{
  "input": "mfcc",
  "encoder_stem": "single",
  "decoder_width": 192,
  "decoder_layers": 8,
  "decoder_norm_position": "pre",
  "decoder_fused_qkv": false,
  "decoder_bias": "all",
  "decoder_qk_norm": false,
  "decoder_inner_norm": false,
  "lr": 0.00065,
  "beta3": 0.9995,
  "adaptive_grad_clip": 0.05,
  "steps": 16100,
  "weight_decay": 0.5
}
Rows from block 5 of the text decoder, named by matrix and row number. Rows with one number belong to one attention dimension. Each number is 128 + 24 x the weight over its row's rms, rounded and kept within 0 to 255. All counts start at 0. After the name is the row's rms in percent of the matrix's.
# q: attention query (decoder.blocks.5.attn.q.weight, 192x192), inputs 39-77
# k: attention key (decoder.blocks.5.attn.k.weight, 192x192), inputs 39-77
q.19 106 [125 119 114 153 139 166 160 113  92 122 138 130 162 149 121 122 138 155  59 173 141 126 136 134 137 145 145 125 131 120 126 113 105 112 112 161 131 135 133]
k.19 102 [147 131 102 136 151  99 160 118 139  78 136 147 165 100 145 131 134 117 114 137 113 111 134 140 128 112 121 139 113 123 116 165 125 111 128 138 149 125 121]
q.20 101 [ 96 120 119 128 132 175 148 146 111 145 151 124 112 150 142 143 124  98 141 169  85 131 105 119 133 136 104 117 133  72 128 159 144 173 112  74 110 109 164]
k.20 097 [118 133 136 129 163 140 137 103 109 125 171 136 136 152 137 112  88 144 152 134 102 139  98 117 133 100 110 127 154 133 154 117 106 124 128 129 132 121 118]
q.21 106 [164 156  92  96 145 139 124 160 160 120  96 125  94  66 117 170 158 132 172 111 149 143 117 135 109  96 118 150 119 111 153 109 111 112 191 122 137 120 100]
k.21 106 [144  84 135 127 137 171  98 124 110 210 161 162 113 157 122 103 101 143 110  68 113 143 154 128 160 151 151 153 140 107  98  74 114 143 142 128 120 146 138]
q.22 102 [121 170 108  73 102 110 173 130 138 106 122 138 117 149 128  91 137 151 157  78 127 142 131 123 134 149  89 132 127 119 138 154 168 152 152 140 149 158 123]
k.22 098 [150 135 127  98 151 111 142 155 121 170 109 115 172 103  90 133  74 113 159 104 114 142 112 144 118 130  66 147 141 157 135  99 140 141 136 159 126 138 112]
q.23 101 [118  89 155 144 107 109 139 135 156 140 118 141 171 118 108 163 129  96 137 185 113 172 121 109 104  93 150  93 105 126 111 126 110  83 105 148 101 133 157]
k.23 099 [127 104 125 126 135 113 149 129 127 118 150 144 123 148 131  99 172 153 144 125 139 160 181  98 163 111 143 118 139  93 138 163 129 120 165 112 127 131 125]
q.24 106 [ 95 116  90 121 144 126 119 120 120 118 110 145 135  98  87 132 130 133 143  75 145 147 136 158 152 149 108 176 122 123 132 134 114 131  87 129 128 109  94]
k.24 101 [142  93 103 120 132 125 120 100 108 150  77 136 139  84 147 144 139 109 128 106 127 115 145 152 126 145 134 111 108 148 143 124 139  92 127 146 151  99 125]
q.25 106 [108 203 117 150 151 136 141  99 135 128 145  95 142 109  77 160 138 165 136 134 129 138 116 100 124 118 136 141 181  68 142 125 123 113 120 170 143 158  98]
k.25 106 [149 163 155 130 165 138 158 100 107 152 133 140 129 123  88 101 145 118 112 125 126 137 114 152 160 110 151 116 188 142 112 144 147 148 122  88 159 129 156]
q.26 094 [105 145 123 102 132 138 115 161 148 156 111 142 157 138 154 149 126 123 200 129 105 106 137 158 139 112 138 115  69 110 141 136 126 120 110 132 108 165  99]
k.26 099 [140 135  91 136 131 123 152 119 118  95 146 168 152 100 123 164 195 165 151  74 163 133 141 132 114 148 141 161 112 174 141 115 109 146 146 137  85 119 144]
q.27 100 [121 114 129 138 127  92  94 160 164 142 113 161 148 117 126 158 141 118 121 104 110 162 137 126  82 106 134  87 124 107 109 112 150 108 139 103 152 122 109]
k.27 098 [115  88 110 119 153 155 119  99 115 142 161 133 111  91 119 103 136 143 114 107 148 167 186 132 146 125 160 110  85 115 139 120 159 101 179 120 162 115 116]
q.28 096 [117  95 142 121  97 147 164 124 141  87 129 149 120 132 153 111 148 124 137 148 111 159 117 154 113 119 137 105 106 118 160 128  99 106  85 135 130 145 133]
k.28 096 [120  89 118 147 129 115 149 132 104 108 142 116 139  96 154 122 119 156 150 138 142 145 128 130 176 138 140 132 135  98 144 143 101 116 115 140 158 148 155]
q.29 097 [ 99 150 108 154  67 133 119 138 121 147 153  81 155 141 107  93  88 126 103 180 110 148 126 104 138  98 126 116 116 158 156 110 135 120 130 178 124 169 114]
k.29 102 [ 99 138 109 120 141 106 169 126 152 142 139 143 155 167 107 120 178 134 112 115 151 100 180 148 118  94 149 116 143 120 117 181  78 136 165  98 112 117 112]
q.30 101 [141 151 109  98  97 124 123 138 137  96 119 130 123 131 135 129 117  92 119 107 114 182 169 110 102 114 157 121 124 125 141 121 165 148 144 128 146 143  86]
k.30 102 [ 88 121 113 113 152 144 151 141 117 152 132 106 117 121 100 116  92 109 113  83 116 117 152 179 109 110 139  94  91 131 103 106 142  90 160 111 145 130  87]
q.31 102 [161  94 152 155 152 122 155 168 155 137 109  98 113 111 126 170 155  96 137 147  78 165  87 131 120 114 146 114 139 120 127 112  83 136 100 119 138  93 156]
k.31 100 [124 125 136 164 129 179 111 102 105 132 154 119 101 161 137 117 110 125 156 150 152 145 156  80 173 137 143 113 134  79 154 129 103 115 103 122 140 137 143]
q.32 108 [154 123 118 147 163  91 139 139 114 167 107  83 143 133 143 118 104 132 170 137 163  94 161 132  92  95 140 139 125 121 100 163 120 133 131 115 139 147 142]
k.32 106 [124  87 114 168 132 107 170  94  96  94 135 112 136 133 102 125  71 117 124 139 148 147  94 141 121 133 171 115 136 109 148 159 154  80  96 110 150 140 123]
q.33 094 [141 144 113 151 109 109 143 141 157 105 139 120 151  94 117 144 108 146 133 130 173 139 187 149 135  86 149 150  98 119 115 131  97 143 173 115 140 116 126]
k.33 095 [115  96 140 147 106 106  98 114  81 150 139 127 120 171 103 106 106 102 114 125 133 120  89 107 126 145 136 130 115 127 113 116 113 150 102 128 127 145 129]
q.34 100 [137 150 195 114 167 147 134 134 160 130 150  87 104 110  99 101 127 153 130 154  92 126  97 145 122 130 128 122 149 138 160 135 165 174 129 121 132 153 118]
k.34 099 [100 143 125 135 131 110 154  94 124 119 191 139 118 165 105 114 110 159 130 126 135 113 176 185 161 146 141 129 144 101 100 162 102 120 119 193 140 143  53]
q.35 085 [179  92  71  93 132 120 133 140 127 125 109 146 135  91 124 158  95 139 155 132 134 146 150 151 140 161 168 131 119 103 123 123 115 107 124 156 154 109 117]
k.35 091 [149 118 168 100 133 143  74 169 125 144 114 123 157 122 158 133 102 102  89 131 117  98  93 111 131 116 153 141 151 119 125  70 131 147 112  88 166 108 177]
q.36 102 [122 171 155 154  98 149  93  73 137 121 159 108 115 140 123 130 116 129 102 112 136 155 164 105 160 136 112 159 152 164 124 103 142 135 138 111 123 141 125]
k.36 102 [134 104 115 160  80 127  79  88  97 126 149 165 115 148  80  95 145 137 195 118 148 132 153  79 127 147 110 189 141 135  95 141 101 135  99 146  99 178 112]
q.37 085 [116 136 109 180 102 138 101 136 134 125 130 158 149 128 105 163 138 125 140 104 101 140 104 106  94 147 122 118 131 122 140 117 123 152 130 133 162 105  98]
k.37 087 [142 132  80 108 145 111 171 125 151  77 104 173 110 121 137 109 147 143 140 115 143 156 174 166 117 146 145 153 109 129 144 111  96 104 177 158 123 141 109]
q.38 099 [102 120 123  84 116 175 159 123 157 110 168 147 131 149 128  85 152 132 120 167 106 134 121  94 139 134  94 151 137 116  96 130 120 119 129 100  97 142 147]
k.38 096 [ 72 158 161 107 115 139 123 126 136 146 123 110 134 126 134 144 178 174 150 142 147 113 119  95 144 114  88 101 136 102  92 141  95 127 129 115 125 122 183]
q.39 104 [139 102 145 151 112 146 137  77 129 114 119 126 140 151 123 148 127 134 115 127 127 109 101 115  89 119 176 126  98 118 178 126  81 137 107 154 123 166 150]
k.39 105 [151 107 100 165 141 115 153  77 150 121 168 136 149 134 119 106 120 132 163 130 119 135 167 152 110 147 118 139 145 119 121 193  79  94 149 125 130 134  53]
q.40 112 [107 129 107 185 119 128 101  95 116 131 128 136 143 170 146 144  87  89 107 162 113 144  77 114  99 130 158 151 132 141 162 160 110 109 107 135 143 129 140]
k.40 112 [174 129 148 133 134 120  85 115 148 129 160  74 134 128 119 120 125 127 153 136 105 116 171 132 122 105 150  69 141  95 155 148 103 136 121 108 134 115 129]
q.41 104 [159  78 127  73 178 112 119 141 125 139 118  92 120 106 157 132 104 132 138 159  73 132 141 118 120 148 160 139 127 159 131 153 113 115 126 147 141 121 155]
k.41 102 [140  87 154 104 105 118 112 155  95 167 149  70  90 115 163 146 116 110  92 116  84 127  64 111 149 111 158 130 114  98 121 109  95 138 107  94 153  82 170]
q.42 105 [148 115 115  99 138 174 127 106 139 122 166 120 146 168 135  96 106 165 108 120 154 138 187 112 141 131 120 153 128 112  89 118 151  74 111 138 142 150  97]
k.42 105 [115 136 163 130 120 136 118 127 109  96  80 139 122 139  94 138 132  74 163 106 151  67 105 110 148 115 123 109 152 136 117 116 125 156  93  99 158 123 136]
q.43 106 [124 138 176 128 140 137 118 124  99 112 108 114 142 166 160 117 145 147  93 132 137 102  80 124 127 109 132 129 141 150 129 124 154  98 122 146 154 147 114]
k.43 104 [114 133 138 129 110 115 187 103 175 114 129 136 126 144 123 127 130  98 152 142 150 136 127 137 154 101  99  74 124 127 155 160 120 113 114 145  98 131  72]
q.44 098 [139 146 129 152 107 116 140 129 167 134 133 188 157 149 116 145 122 128 143 147 137 127 145 159 130 101 131 142 100 113 160 138 102 151 104  80  76 103 126]
k.44 099 [123 122 123 118 135 112  74 112 142  83 108 147 170 154 106 168 119 112 119 161 141 125 139  75 115 155 128 129 120 128 110 116 134 149 115 129 159 115 127]
q.45 101 [169 121 129 153 134 124 109 127 117 125 114 128 149 125 131 168  95 124 138 125 111 133 151 158 110 148 133 139 124 139 150 114  98 133 132 137 160 108  86]
k.45 098 [151 109 115 107 100  96  99 161 151 107 150 143 134 150 129 105 122 118 129 110 126 142 118 158 112 140 155 135 115 131 111 103 108 149 143 147 158 135 139]
q.46 091 [116 161 108 108 137  94 125 148 117 150 131 148 125 115  98  89 154 136 139  89 128 122 118 107 149 144 118 105 137 116 102 132 154 130 111 149 140 115 126]
k.46 094 [134 152 106 164 125 142 119 112 143 131 114 177  93 124 127 104 130 150 133 128 157 161 180 157 104 135 156 197 183 123 144 136 150 122 147 125 113 133  95]
q.47 107 [141 151 152  99 125 148  97  97 106  85 113 117 143 149 116 167 132 116 103 177 106 142 129 154 132 104 118 166 136 152 169 129 122 126 104 128 126 104 148]
k.47 108 [152 124 159 136 100 126  64 113 120 142 165  66 154 155 166 145 172 141 127 175 101 132 105  98 134  99 100 118 114 145 109 100  91 157  87 130 140 114 141]
q.48 094 [118  70 161 164 120 122 135 143  95 114 138 125  84 136 133 106 168 130 148 115 134 140 141 126  80 193 149 138 139 134 112 131 147 132  97 125 126 176 133]
k.48 095 [ 98  70 121  80  97 120 115 145 150 160 117 126 137  84 176 173 173 113 114 146 133 115 157 151 131 135 118  92 123 108 143 164 112 147 188 100 111 137 144]
q.49 100 [143 101 125 126  97 126  82 154 113 137 154 157  99 100 123 140 139 125 130  55 152 122 148 161 145 135 162 101 143 116 169 112 128 145 154 155  85 137 129]
k.49 102 [115 126 121 103  62 143 144 141 145 132 137 157  88 101 115 133 134  96 169 106 144 122 111 140  99 146 171 102 142 190 134 139 128 113 162  97 168 108 137]
q.50 083 [133 129 122 135 140 129 145 150 104 125 109 110 158 104 166 145 114 144 160  60 145 157 160 115 164 117  99 141  85 127 115 125 147 128 153  83 149 158 143]
k.50 084 [131 156 139 164 130 132 149  87 112 112 101 140 145 151  90 113 163 139 142 102 138 131  94 116 137  76 135 133 150 178 140 117 135 119 111 143 165  97 114]
q.51 099 [139 103 145 116 178  89  97 162 117  82 121 129 100 120 199 121 130 137 117 140  77 118 126 159 136  86 114 142  94 144 127  92 152 118 107 106  96 106 182]
k.51 100 [138 103  92 146 131 116 126 144  95 133 138 137 132 130 162 141 153 145 123 124  99 114 100 144 173 123 143 120 121  81 166 107 143 138 118 146 116 146 138]
q.52 094 [127  90 152  92 142 134 140 112 146 133 162 105  96 127 105  79 115 165 143 150 143 140  88 124 117 133 119 141 156 154 119  98 153 114  99 122 122 154 138]
k.52 095 [108 116 113 101 144 130 136 134 116 136 106 135 120 110 179 122 160 136 103 176 138 105 157 126 149 142  90 143 134  99 192 138 135 124 130 122 105 137 128]
q.53 094 [131 158 109 106 123 130 142 117 146 128 139  71 104 132 132 155 121 164 173 101 130 142 145 126 157 111  88 126 180 114  96 112 118 126 184 107  91 145 165]
k.53 094 [115 178 139 121 116 116  88 161 132 153  94 164 140 134 111 115 138 140 114 106 143 158 124  61 168 124 104 174 145 176 149 156 106 137 141 157 153 144 122]
q.54 084 [135 118 122 158 146 146 143 111 105 127 107  96  88 129  89 114 151 161 144 157 177 116  95 118 109 116 114 107  95 155 114 118 127  96 175 148 135 158 104]
k.54 086 [ 94 173 145 125 139 160 106 101 133 141 119  82  93 159 133  92 121 153 113 125 144 118 146  93 164  98 105 160 131 150 182 137 142 145 148 160 112  97 127]
q.55 085 [102 118  88 125 127 119 131 133 114 122 113 145 130 140 161 137 142  98 137 130 149 127 169 146 131 121 111 143  74 131  96 161 119 119 128 137 137 102  69]
k.55 091 [154 125 160 167 143 132 137  57 114  97 113  94 132 168 104 120 146 117 135  85 113 125  88 114 150  78 149 101 128 141 111 118 153 142  99 160 172  88 148]
q.56 088 [140 125 103 137 101  97 140 106 146 120 148 123 147 178  68 164 106 115 117 133 176 109 120 129 125 163 118 134 149 165 146 169 150 126 109 124  91 149  86]
k.56 091 [112 101 111 111 114  95 139 172 161 113 158 150 135 108 111 142 138 140 148 135 100 121 150 152  76 183 147 127 124 127  86 157 122 142 142  90 132 137 138]
q.57 096 [126 133 129 104  93 135 157 140 125 162 110 150 134 155 127 110 142 107 142  87 104 119 139 173 138 145 152  77 154  94 152 143  90 113 124 163 124  92  94]
k.57 096 [184 147 140 128  71 141 129 130 125 170 158 121 116 133 131 108  94 144 162 121  98 146 125 150  81 124 151  86  97 157 109 127 130 139 125 135  99  94 110]