A small encoder-decoder audio transcriber, trained from scratch.
Model: 8.65M parameters, encoder arch tc_resnet, encoder norm batchnorm, encoder activation hardswish, encoder widths [128, 128, 128, 128], decoder width 192, decoder layers 8, decoder norm layernorm, decoder activation geglu.
Training: 16100 steps, batches of 128.
Data: trained on short read English sentences (LibriTTS-R), 26041 training examples, 79.1 epochs.
Rows from block 3 of the text decoder, named by matrix and row number. Rows with one number belong to one attention dimension. Each number is 500 + 40 x the weight over its row's rms, rounded and kept within 0 to 999. All counts start at 0. Numbers have three digits each. After the name is the row's rms in percent of the matrix's.
# v: attention value (decoder.blocks.3.attn.v.weight, 192x192), inputs 0-191
# proj: attention output (decoder.blocks.3.attn.proj.weight, 192x192, transposed), outputs 0-191
v.64 105:531501473598511494492497465463463525509493538460564523477469573509565532502415534449507469602480519455501560573529550473449492476523519459573566451462502567427527426545526531506472521517463512494459506496483543523483369558458555499515459550541469510530490516451447497443552451450482544471528514513447461505477491522447511491518570464493518524514567515535522484516507517589471479475447513464515500408610520510447468449518526518504507490539492484502499508528463389495468496528542506477425534483494505444523437497569422507471481491458447517510543545511515523550497518547465542482
proj.64 105:519552547492488496505498483457564520493428475497478414489537494514435484457505516494483557442499480510472433475419483449555595507510531485483482562447480514527509542467468423485515527423462494499480529527573499526539531495552488473469481517479519513512531470558535454537545559535531475544413466469593481461524468535530564594541446509532447481523467495481472532522481573424532519445497545467490545551476389486501523438500457469601487502463514515527548515500409481479562472462513498472519556557507500403496456488451547513538501539478513580507530532489518478475544495491480409488
v.65 085:506477483551529511447500576541457485442482502470487511534485437479530488520535492594470551521508435561506447493468519509519480419464502485476499466514495548510478492481510455592518574516474464538487515478468458521482562480470417517475477464553469508493467574464481489468557527560541479512493535537484467484538507550475456540528467477480510543453465502465467430579508504481593513510532539501516483460452525444564493505492484553470517487485500483591518538573442509554527517430481456475562494396547461519541509493542486608489494516463484536527457510552470451398523575474408427563
proj.65 088:484517507510499432482499527505508466518499418505498542595447493540539534459475459491524500532467525448518507428532493484468488525492502523489490530494473468545531467488511544521502521479532509504544532494558467534527460548591514546546530537386540606595536522509536535496551482406542463477494482519464484538571503479477488434451464535486484502490477490524465485441459537490511555547438548511511452541455515486378485515517372446484554474471524499453509490442519535503543520516504547541459481550456517525454470577532566478425486529426527462489532449483529431468465442473573541494
v.66 104:519497572511442486521462574548468511506545519490492522516521452592530562540525513390467544482468514426556532496537486473486614514450494573516546516473457513535440470483453498493419467506497445525458447508474447463550494392489505457519545510553487499562542480499492485535471510546501487528556485528401535522511546511538525464526562533480506481487512475485511462511522552452532553512474398459603500525462484557446466471513441562499503516410538453466473534540475445490554468488511478544524482523489441501511489449589534481456524469527474486505546514519510439490465479500483517410
proj.66 105:496497416551507488440525483457511552543425586509539542541489534498430518472465501428497439553504541570421500464497518474450453450433576501461435467541529474514611482482494500504503437519473547489506571502470534550544471545475514555492468468424494446392535578476521535476466522491544508522480509521531425464533495472536456510522414501520504476517477594479499493468539489496491532535434610512413471486535444461580444515466531503502517584517516523450535482514522499483495566526517483532473497480485520490489573526467504508554471460507543475502471517546492483442508550486516465505
v.67 100:532576412578486457492480537466501492445463509441484554449535499519507494482506479510470502549445482436444470510489511490520477516505472602584554589427490446474517506515463497517433509489484509455469502482499486488574503597510505484496564517528522490584491501504568485567451440483547504468488537476430493456420395503538474563473491534586546505488526446518448505479501538491494426494563523500520471519522444494469486533488542574513518531512458506474495441595534505490486543476470466486501430504531550505591459488576560482464525539530449498464557515460479480474451555479489468550
proj.67 100:572481489480466487505524493475488437474471479556484458567454474485490496573473430514566551524540484579535469422465518434475503576518510477453453498550527516505471452462508483514546589505498419533501502441450543535452499565520449431440536538482398524505482448490572480441539534555495427549572517585543467495523514410446550529523526571534520527449474545479567464498471443527525545541481536423451538488506474526527539462587462520499489507517468502552510498496502499480512449446511522487514496502491563557494518451500497462517498528522443541508501476481499508435542489491482446413
v.68 091:463519524485532431546564476528530524402517478514430463492471512469489497461479468527512476497449588462583494438458515443440491535472488525420498467509546434505529489494473515469533515538533499467546565478559394549552515560494419467512538541422515473523494477472470457529474506513418471554483483464464573491556519565504453503437557443553467516520524457522514501497490485507531493447510434479450530546483510545554520534487464511488441495498459552504480446523557610513527539438453499575546570554484501468503583472475536456453581531471553541480531466503492499486528485485490459505
proj.68 093:500517473458487476482506528418409425551521486543453575545501459528475500526541514461559461462542515502478458501525559561519505554543524499559497454489512519508510462545544467504461478526538521471525481524491492527457550455537476497451485396487499487526464523483432466483541561430483554526550487457443502530500442506453524511563539458508582525470538490576471520549476480499541494595567506555472571477503523540513488497477516480460524525514472499475474538447516450549406502492481479452503473469457550533542473561494413546509470492562445425482518551510432483559451417518545596443
v.69 098:512448445579529512546509505530528560487494516555526523515529488453487442536522530506468548502549499508429463483515529536537479484554523398425507523473433509478484421531568430499515436469477439424464553527548460471467461513441515425567528460490515510475487499523494539459416462592476446538509585541510483455553545515558489495475471531547532497452542472513540508526482569531459485525567520563424473492521521503496501495522470535568566456488396540443509516473479491516459460518492502522436497574502510490476500560458532547537449470507446465486414590508474477491528507489523463519
proj.69 100:517534571444440501426539501500466437504539479512424480569477514570508459466531475537479528484487463529523527508450468455467488538461573597558464502429511538520474521488579517444501511457514535466468499490522532514474469473508468429550416574524527569539476541509501545564543487505523502498532530514523476509459484457511558437433558494492573523572531476468527511481470544515493501531470483515513491525483520531548514583441538456449444506483480428531492475527572517555548497454560517451468417494425441538465463516484482485432447464511508546438509439410565515492545528545479495455
v.70 108:476528526477533599429519570462449499440505433482502525519424496437451490470510465512506426502525455528459538473490498550505498543475528501530494537530515459539515534520451491453455509511521484474555433508457483462500506490524513532453483484454513542524447510516506573470445501500492568532557548445484465491509466560457386528557406473571487478530566540462523552545568491585504454509519538526565461438488523516487508525537462462491471525471567557497504524567522528542462499517452521492470450448501540482512405540517443538478440603493530511432457485492439516489503602539515463499
proj.70 107:444492428481504453554548485580516449449509559483504450495551483563509538465545528526452557462431528464477491506478515445514470500491460495499538491546533559544480500488514477488486542565520498597427518464558509486529472570440480522474553565547534475505442530542524496478451519464527401465477428549517580457506508493497531498477475549416446565510477472538531538494492441460565424550505443430562470527437557506455550536544510518479539473497466415516479486463512522474505452453473553495467469514473484520553503458519473466501532471514477482554550451541539511434497427523509541586
v.71 102:511518523485448569513542413392452556507538498417477478494496525509543500497405592501515502581558471537515442536515513523532453543468548394505525542581413482438443540568508484445486560483479496518495488548537582500489515485464507591600507513437485502480512487518522481513591546463515453496435504500508488508506485482507482474550483546517536487472508538433467505509583498519430486475521451526465532443494492538498497443492424545494579547442497467511478538561558506493521482494484537479464534464475508442492459498472495517458505407493483444510475485495503501552565462513496516498
proj.71 101:465540553474478527451461550529518525499479487475491515442492543482410589543531464512527472438515537514469476552519485496535508465539409499556531548522528513507405469514558481489515500521524536489453476531480474458512501579519516527519482533515536460555459511499505540521415455571490507529547513443592526478498530512473556519460521516462406505575518482528514470542436472397486474461559505445579529476532501454485480517478583510490436527497526455432451453463515426537450492470546488573461515474501477459476558506440494442482545587441470562483470496465566526516497533534426513535
v.72 092:531445475537529540513538544540410467545536556509518517557502416624419504563579494486502459555485570492512535469528495502496460481505481554463500474582493503447445403517478490532447503530508499497503521433508511502510499452484555476543480518531496522482485449525486463460481539552493447421509523590501525507511538507469510552481483443403503493471477502470475548501468528575509546537533549508565509527530558509577495405491557492516437461505513504449493529459388546518462456439548441492460526474481421573528530467509508468475528472478450433512502535474503469511510456504532534494
proj.72 093:490523475504492486587456515546480510543472511504512431520442576458565500456507454557485474534503474563411453544472495524453529516477559466431464501449536522585508558508553560534514425467462499457526506539565475492555574463423470498477409535457448520431505583499519556524483467443486517522469472522500525476529470491522452491469479476538488498441488424563482445471526500540566530516456490549416458527529502530481483513509490456506545514498581442415491471538543495457495555564555499487535501529557494463451496569509533488452437462465542513524473455559459486506541554502556531514
v.73 100:490478490525528533552448565489496536525496461483617529479493429538494462596455564448510537475533442452508511512448577523502439532480457548488488530498498520463541458453563409482459570492481476516505511481498510499498560427509602546450434467461461473429475489569530579532506437492567490497542497547499516503541487498524526539566451468502508505467560513493516496528485558497466507490539534575566533466429558507454512429493493538465502511533523549503445492424524512551521488446522493448487457481529417540446404460522485477542468493470461483522492506481511462474435560516493548461
proj.73 099:530526493483466486534530550568477525500494506476509498506521543463541507444554430495503505529504603547556524562503472485473475410462537494542466470473531459524425509568474559405478489453510468515453483460574435538498546584513522425525531509536507526533505467492558397563516474503493441479474518515456563439500516450496434511479483544438440440532477517555511515430508497466468499552485516477447479539579481492489512499489470484528571457456553464527508461539448553473497479505523517537527498504481536570521583548489562449468483486498524530547477463436546460411564580481495453492
v.74 095:505519498493579514473553550491502522574513467544485475445538517484501508499478509407539459516516483411464580490499520525447506432417484565485567465507539482443534470520469472468452466521481508534493515474448460569505482487440564580536460468486471450510545494517546636478470556496506546490450514508531470466522502461508467434433522520431540529481517485491543558494521435474486480531476522539623531520493445438456463541534441539433527507510522481489495441521503519498498440508488487518448476417559507520542461519493492433517506591556469499431507526504507468567534511437567503496
proj.74 094:463465502540503477579440458483485565495578632533544514494465479515560536501442478510465507536490529575497492519447528494476533459499478493537454529528456467576474494544523406507464502518491517521499487531569534484563525494460496440415526530543507441452509481528471472423527436469460483464522544486474489498518511445551500505479491508497451415511478547566508497472558556469457483558521405470487518475490512548525557507591544523494532506472495442473484480522530459466485461621514511421490540528487465487568557501517557538483550475442382511552478531482504481449463520491485497462
v.75 091:485529530491524424516555513604475523413507525499473491539493550457537502520453503483538515515399482482598488596488503449558535468519420485498474442489543456531507547569412563454513517565506561556484571477522472505519463494539451522498541557522566439512503477554474415505466570528463481475501494425497521534464493544528475428484496557478447516512444457456444519463490486501497516490551456440485518465509560533469513497494489504461549518544479494507474524468491512446546487431457440400509523456614541491540497493486541511515547490495461560549488462493480482523458453476464528495
proj.75 095:513427465379493544476481432448484469542439508496577510540557458504458559577468501485504435505602464531470499486519453579516485524461489519462495533494474544497489517526465493564508431532513502445573552534505541465514429496480515530410505560468414487553457478441506460436562488462501565490548512528466505504505468468519514476455482478504537530450496558535519517599469519490504517480481546574529502495473472434469455424519407472473506523549517539416521540514494548473477496535546504544453524542495471528530522487580497484506559542486485486411506526498495494516510497465544549425
v.76 092:541529532460391487592480524481576490487515515495524463516515415511522532526409546493459553480457430531432411547504526441509491520545438498473475559535499500485429485455566473466582550513568537500515513516468487520534538409514436531523498483468483473469458519565555486516476488469557517545538483493524441509516603497422500482501500430483484506492469483444526472545450514402513474504490546542489519489478541497489492527493470480451500514544514490504586497420465485516472522483485517555539485502511485521429481501492558442565558454422517577570512486480457512541474487497576507456
proj.76 095:519452497475528514476490498530487507563500427436512533471532528456447523476485514503581498535543539473621546527488486531512459487438565428519559462473503498470465501537453520549470444422507478529486555502503463502493472507518587495576521458548525452504458529441444547539524430520439598480500556512482450480488475488479455512456533547425544497493558530483478481519501464488378525469552510495549522508523528543484447546556492493540496479470477505469440499504519513445452484540436526483501553470504475532567586475420466527501463490557509549503450499475534444455430591472502555546
v.77 100:562507466491567496443490507420528491451476524476470430503513475499483411537500467532526531475491482533482492425511466615468463421500484513522515489582517527531484520454459514518486485523502508519509471521555484524440490502603509533500452469449480479532444544505563569522488505533478602445462508448382456496490458523526489480496474432478519506504475456479550510466549499570560475492461471513491499512465476478551474540525501564445463543523567514487473467619490498583563552495510483500541424453465498540543549426542536464453504596503533496483507538512442484542504526469552481544
proj.77 101:450454508516489437525507527536461467513528447486498535476418531576466480464526474545550454547495525486554512504462524527434537496532442468483467511501498439529563424511544437555522523497464512545525495489462480422481546455480522531411562503525516440530534436521489522470437487488497449485532506548519521525544532489463434541542544528403485500492466439555462502465579452538470444527531462562528437472534506549466489578536563454528604471531443506489518455438559530479500490549558497512533498442517498511504473546462547539474533490495398499567547558530462531425496506462510526531
v.78 087:535417499482438543496572490545573540539441537515522556515482471538505443512514516468514550536530528510516522516554470438512505478431532483490511559538449580493443521475481474531483407478524445419540486509528549465481466481473509516538533535514476504552475443488476622482479531570503479467538534459473525479547512508472451534436509562471497453477452463510566487521494541441478481495518475517594498563475448494518423501545411517570414502487484467537556507493436488560544517506488500525577494545504405524407514503543504459502483513440458491469524526512498484546466470497535437432
proj.78 091:438493531498489524537522524508498519567526518515463458476401515535420493413511507486494499501489448499545493575484497505458474469428500491475459463515476441548542515454585555461453445449561528530469461496536514463622478556486517535576459496500487456471543497572522517509494445475457492581498512487540407429466470480506501481485513463467489463566505449454478523555544535493508589524511516490461501537556532537501459586434495508493508573492494511445486467579598493512445522499423524488502527447477500468503500496451560509493452427538549548514539481551564532477558547504485459491
v.79 105:516505461444407491515496471450465396562474531497530527506503513557521553439532516542488504535493503469477430473492488468492494453558420513530502606491496552491472562468532409557550450470495503456500502571538567493514513514444522533480576495560508513443508528485492449536512520487546421522465499536497531527458465434459520513487485514586470520498468468527428456525457528440461507531535475507561512476433530398451507538426521494558521515464527450553518542529540523488473421497527486496547469516520499527446523538451517570501505449509525522569527459481507546416491472448537432564
proj.79 101:547548539487477510510446457510557509488451447488492470508484499495527544573450465598562546554501498449553461437511496453521484520542560409464527484513529502538411472465477605508470577496541417451498497485390538544508468542504479532578488510466524539472562415502570560475471432488455569499544592440557500499472512511510496477437529499492532499493519541436520534419534482516443515542489483469540487493485507488520429486558429544498486498509525545466538503488479485502500511490468507500470478517521564520476531476488509377501501479537549550437456474502522521541456497439481501478
v.80 084:533486549482507482555452477470534489435489510470482503513509512467477485489453514490492509436550497450505541488476495504499528581502493532544558473515551554535521468474484520426518475513474485563541513535462518449426431426522439528515533478439456595452464539553501559530498516483504502493434518505505495452519515484515563472426460559399513528543516403510502521558470472453511547490493485442492486520509565453502460485554491538504601515491468554473446458483563540535570477577472514505596565490515443442508459484462482508474532522546481594514479407556529564429438492481478535511
proj.80 089:560489485486483451498447478580425430472597505486487492499512485475562455495480531474475489526525533588539497466562483547555516444476553555496531537567448575472476463478448451555496468457427475489510483446447462483516515544461466474553443502553538514519544539477577460520484470536477552494518433502471551510522500538457542564493491399487519432564443583534506453490479540547539483505496503504532460504530516454482462513528548529413503484564521524532554503476489490465478440516484471461484445515586551461470536447437555512523484480478533473520463537530481437597523540500446465486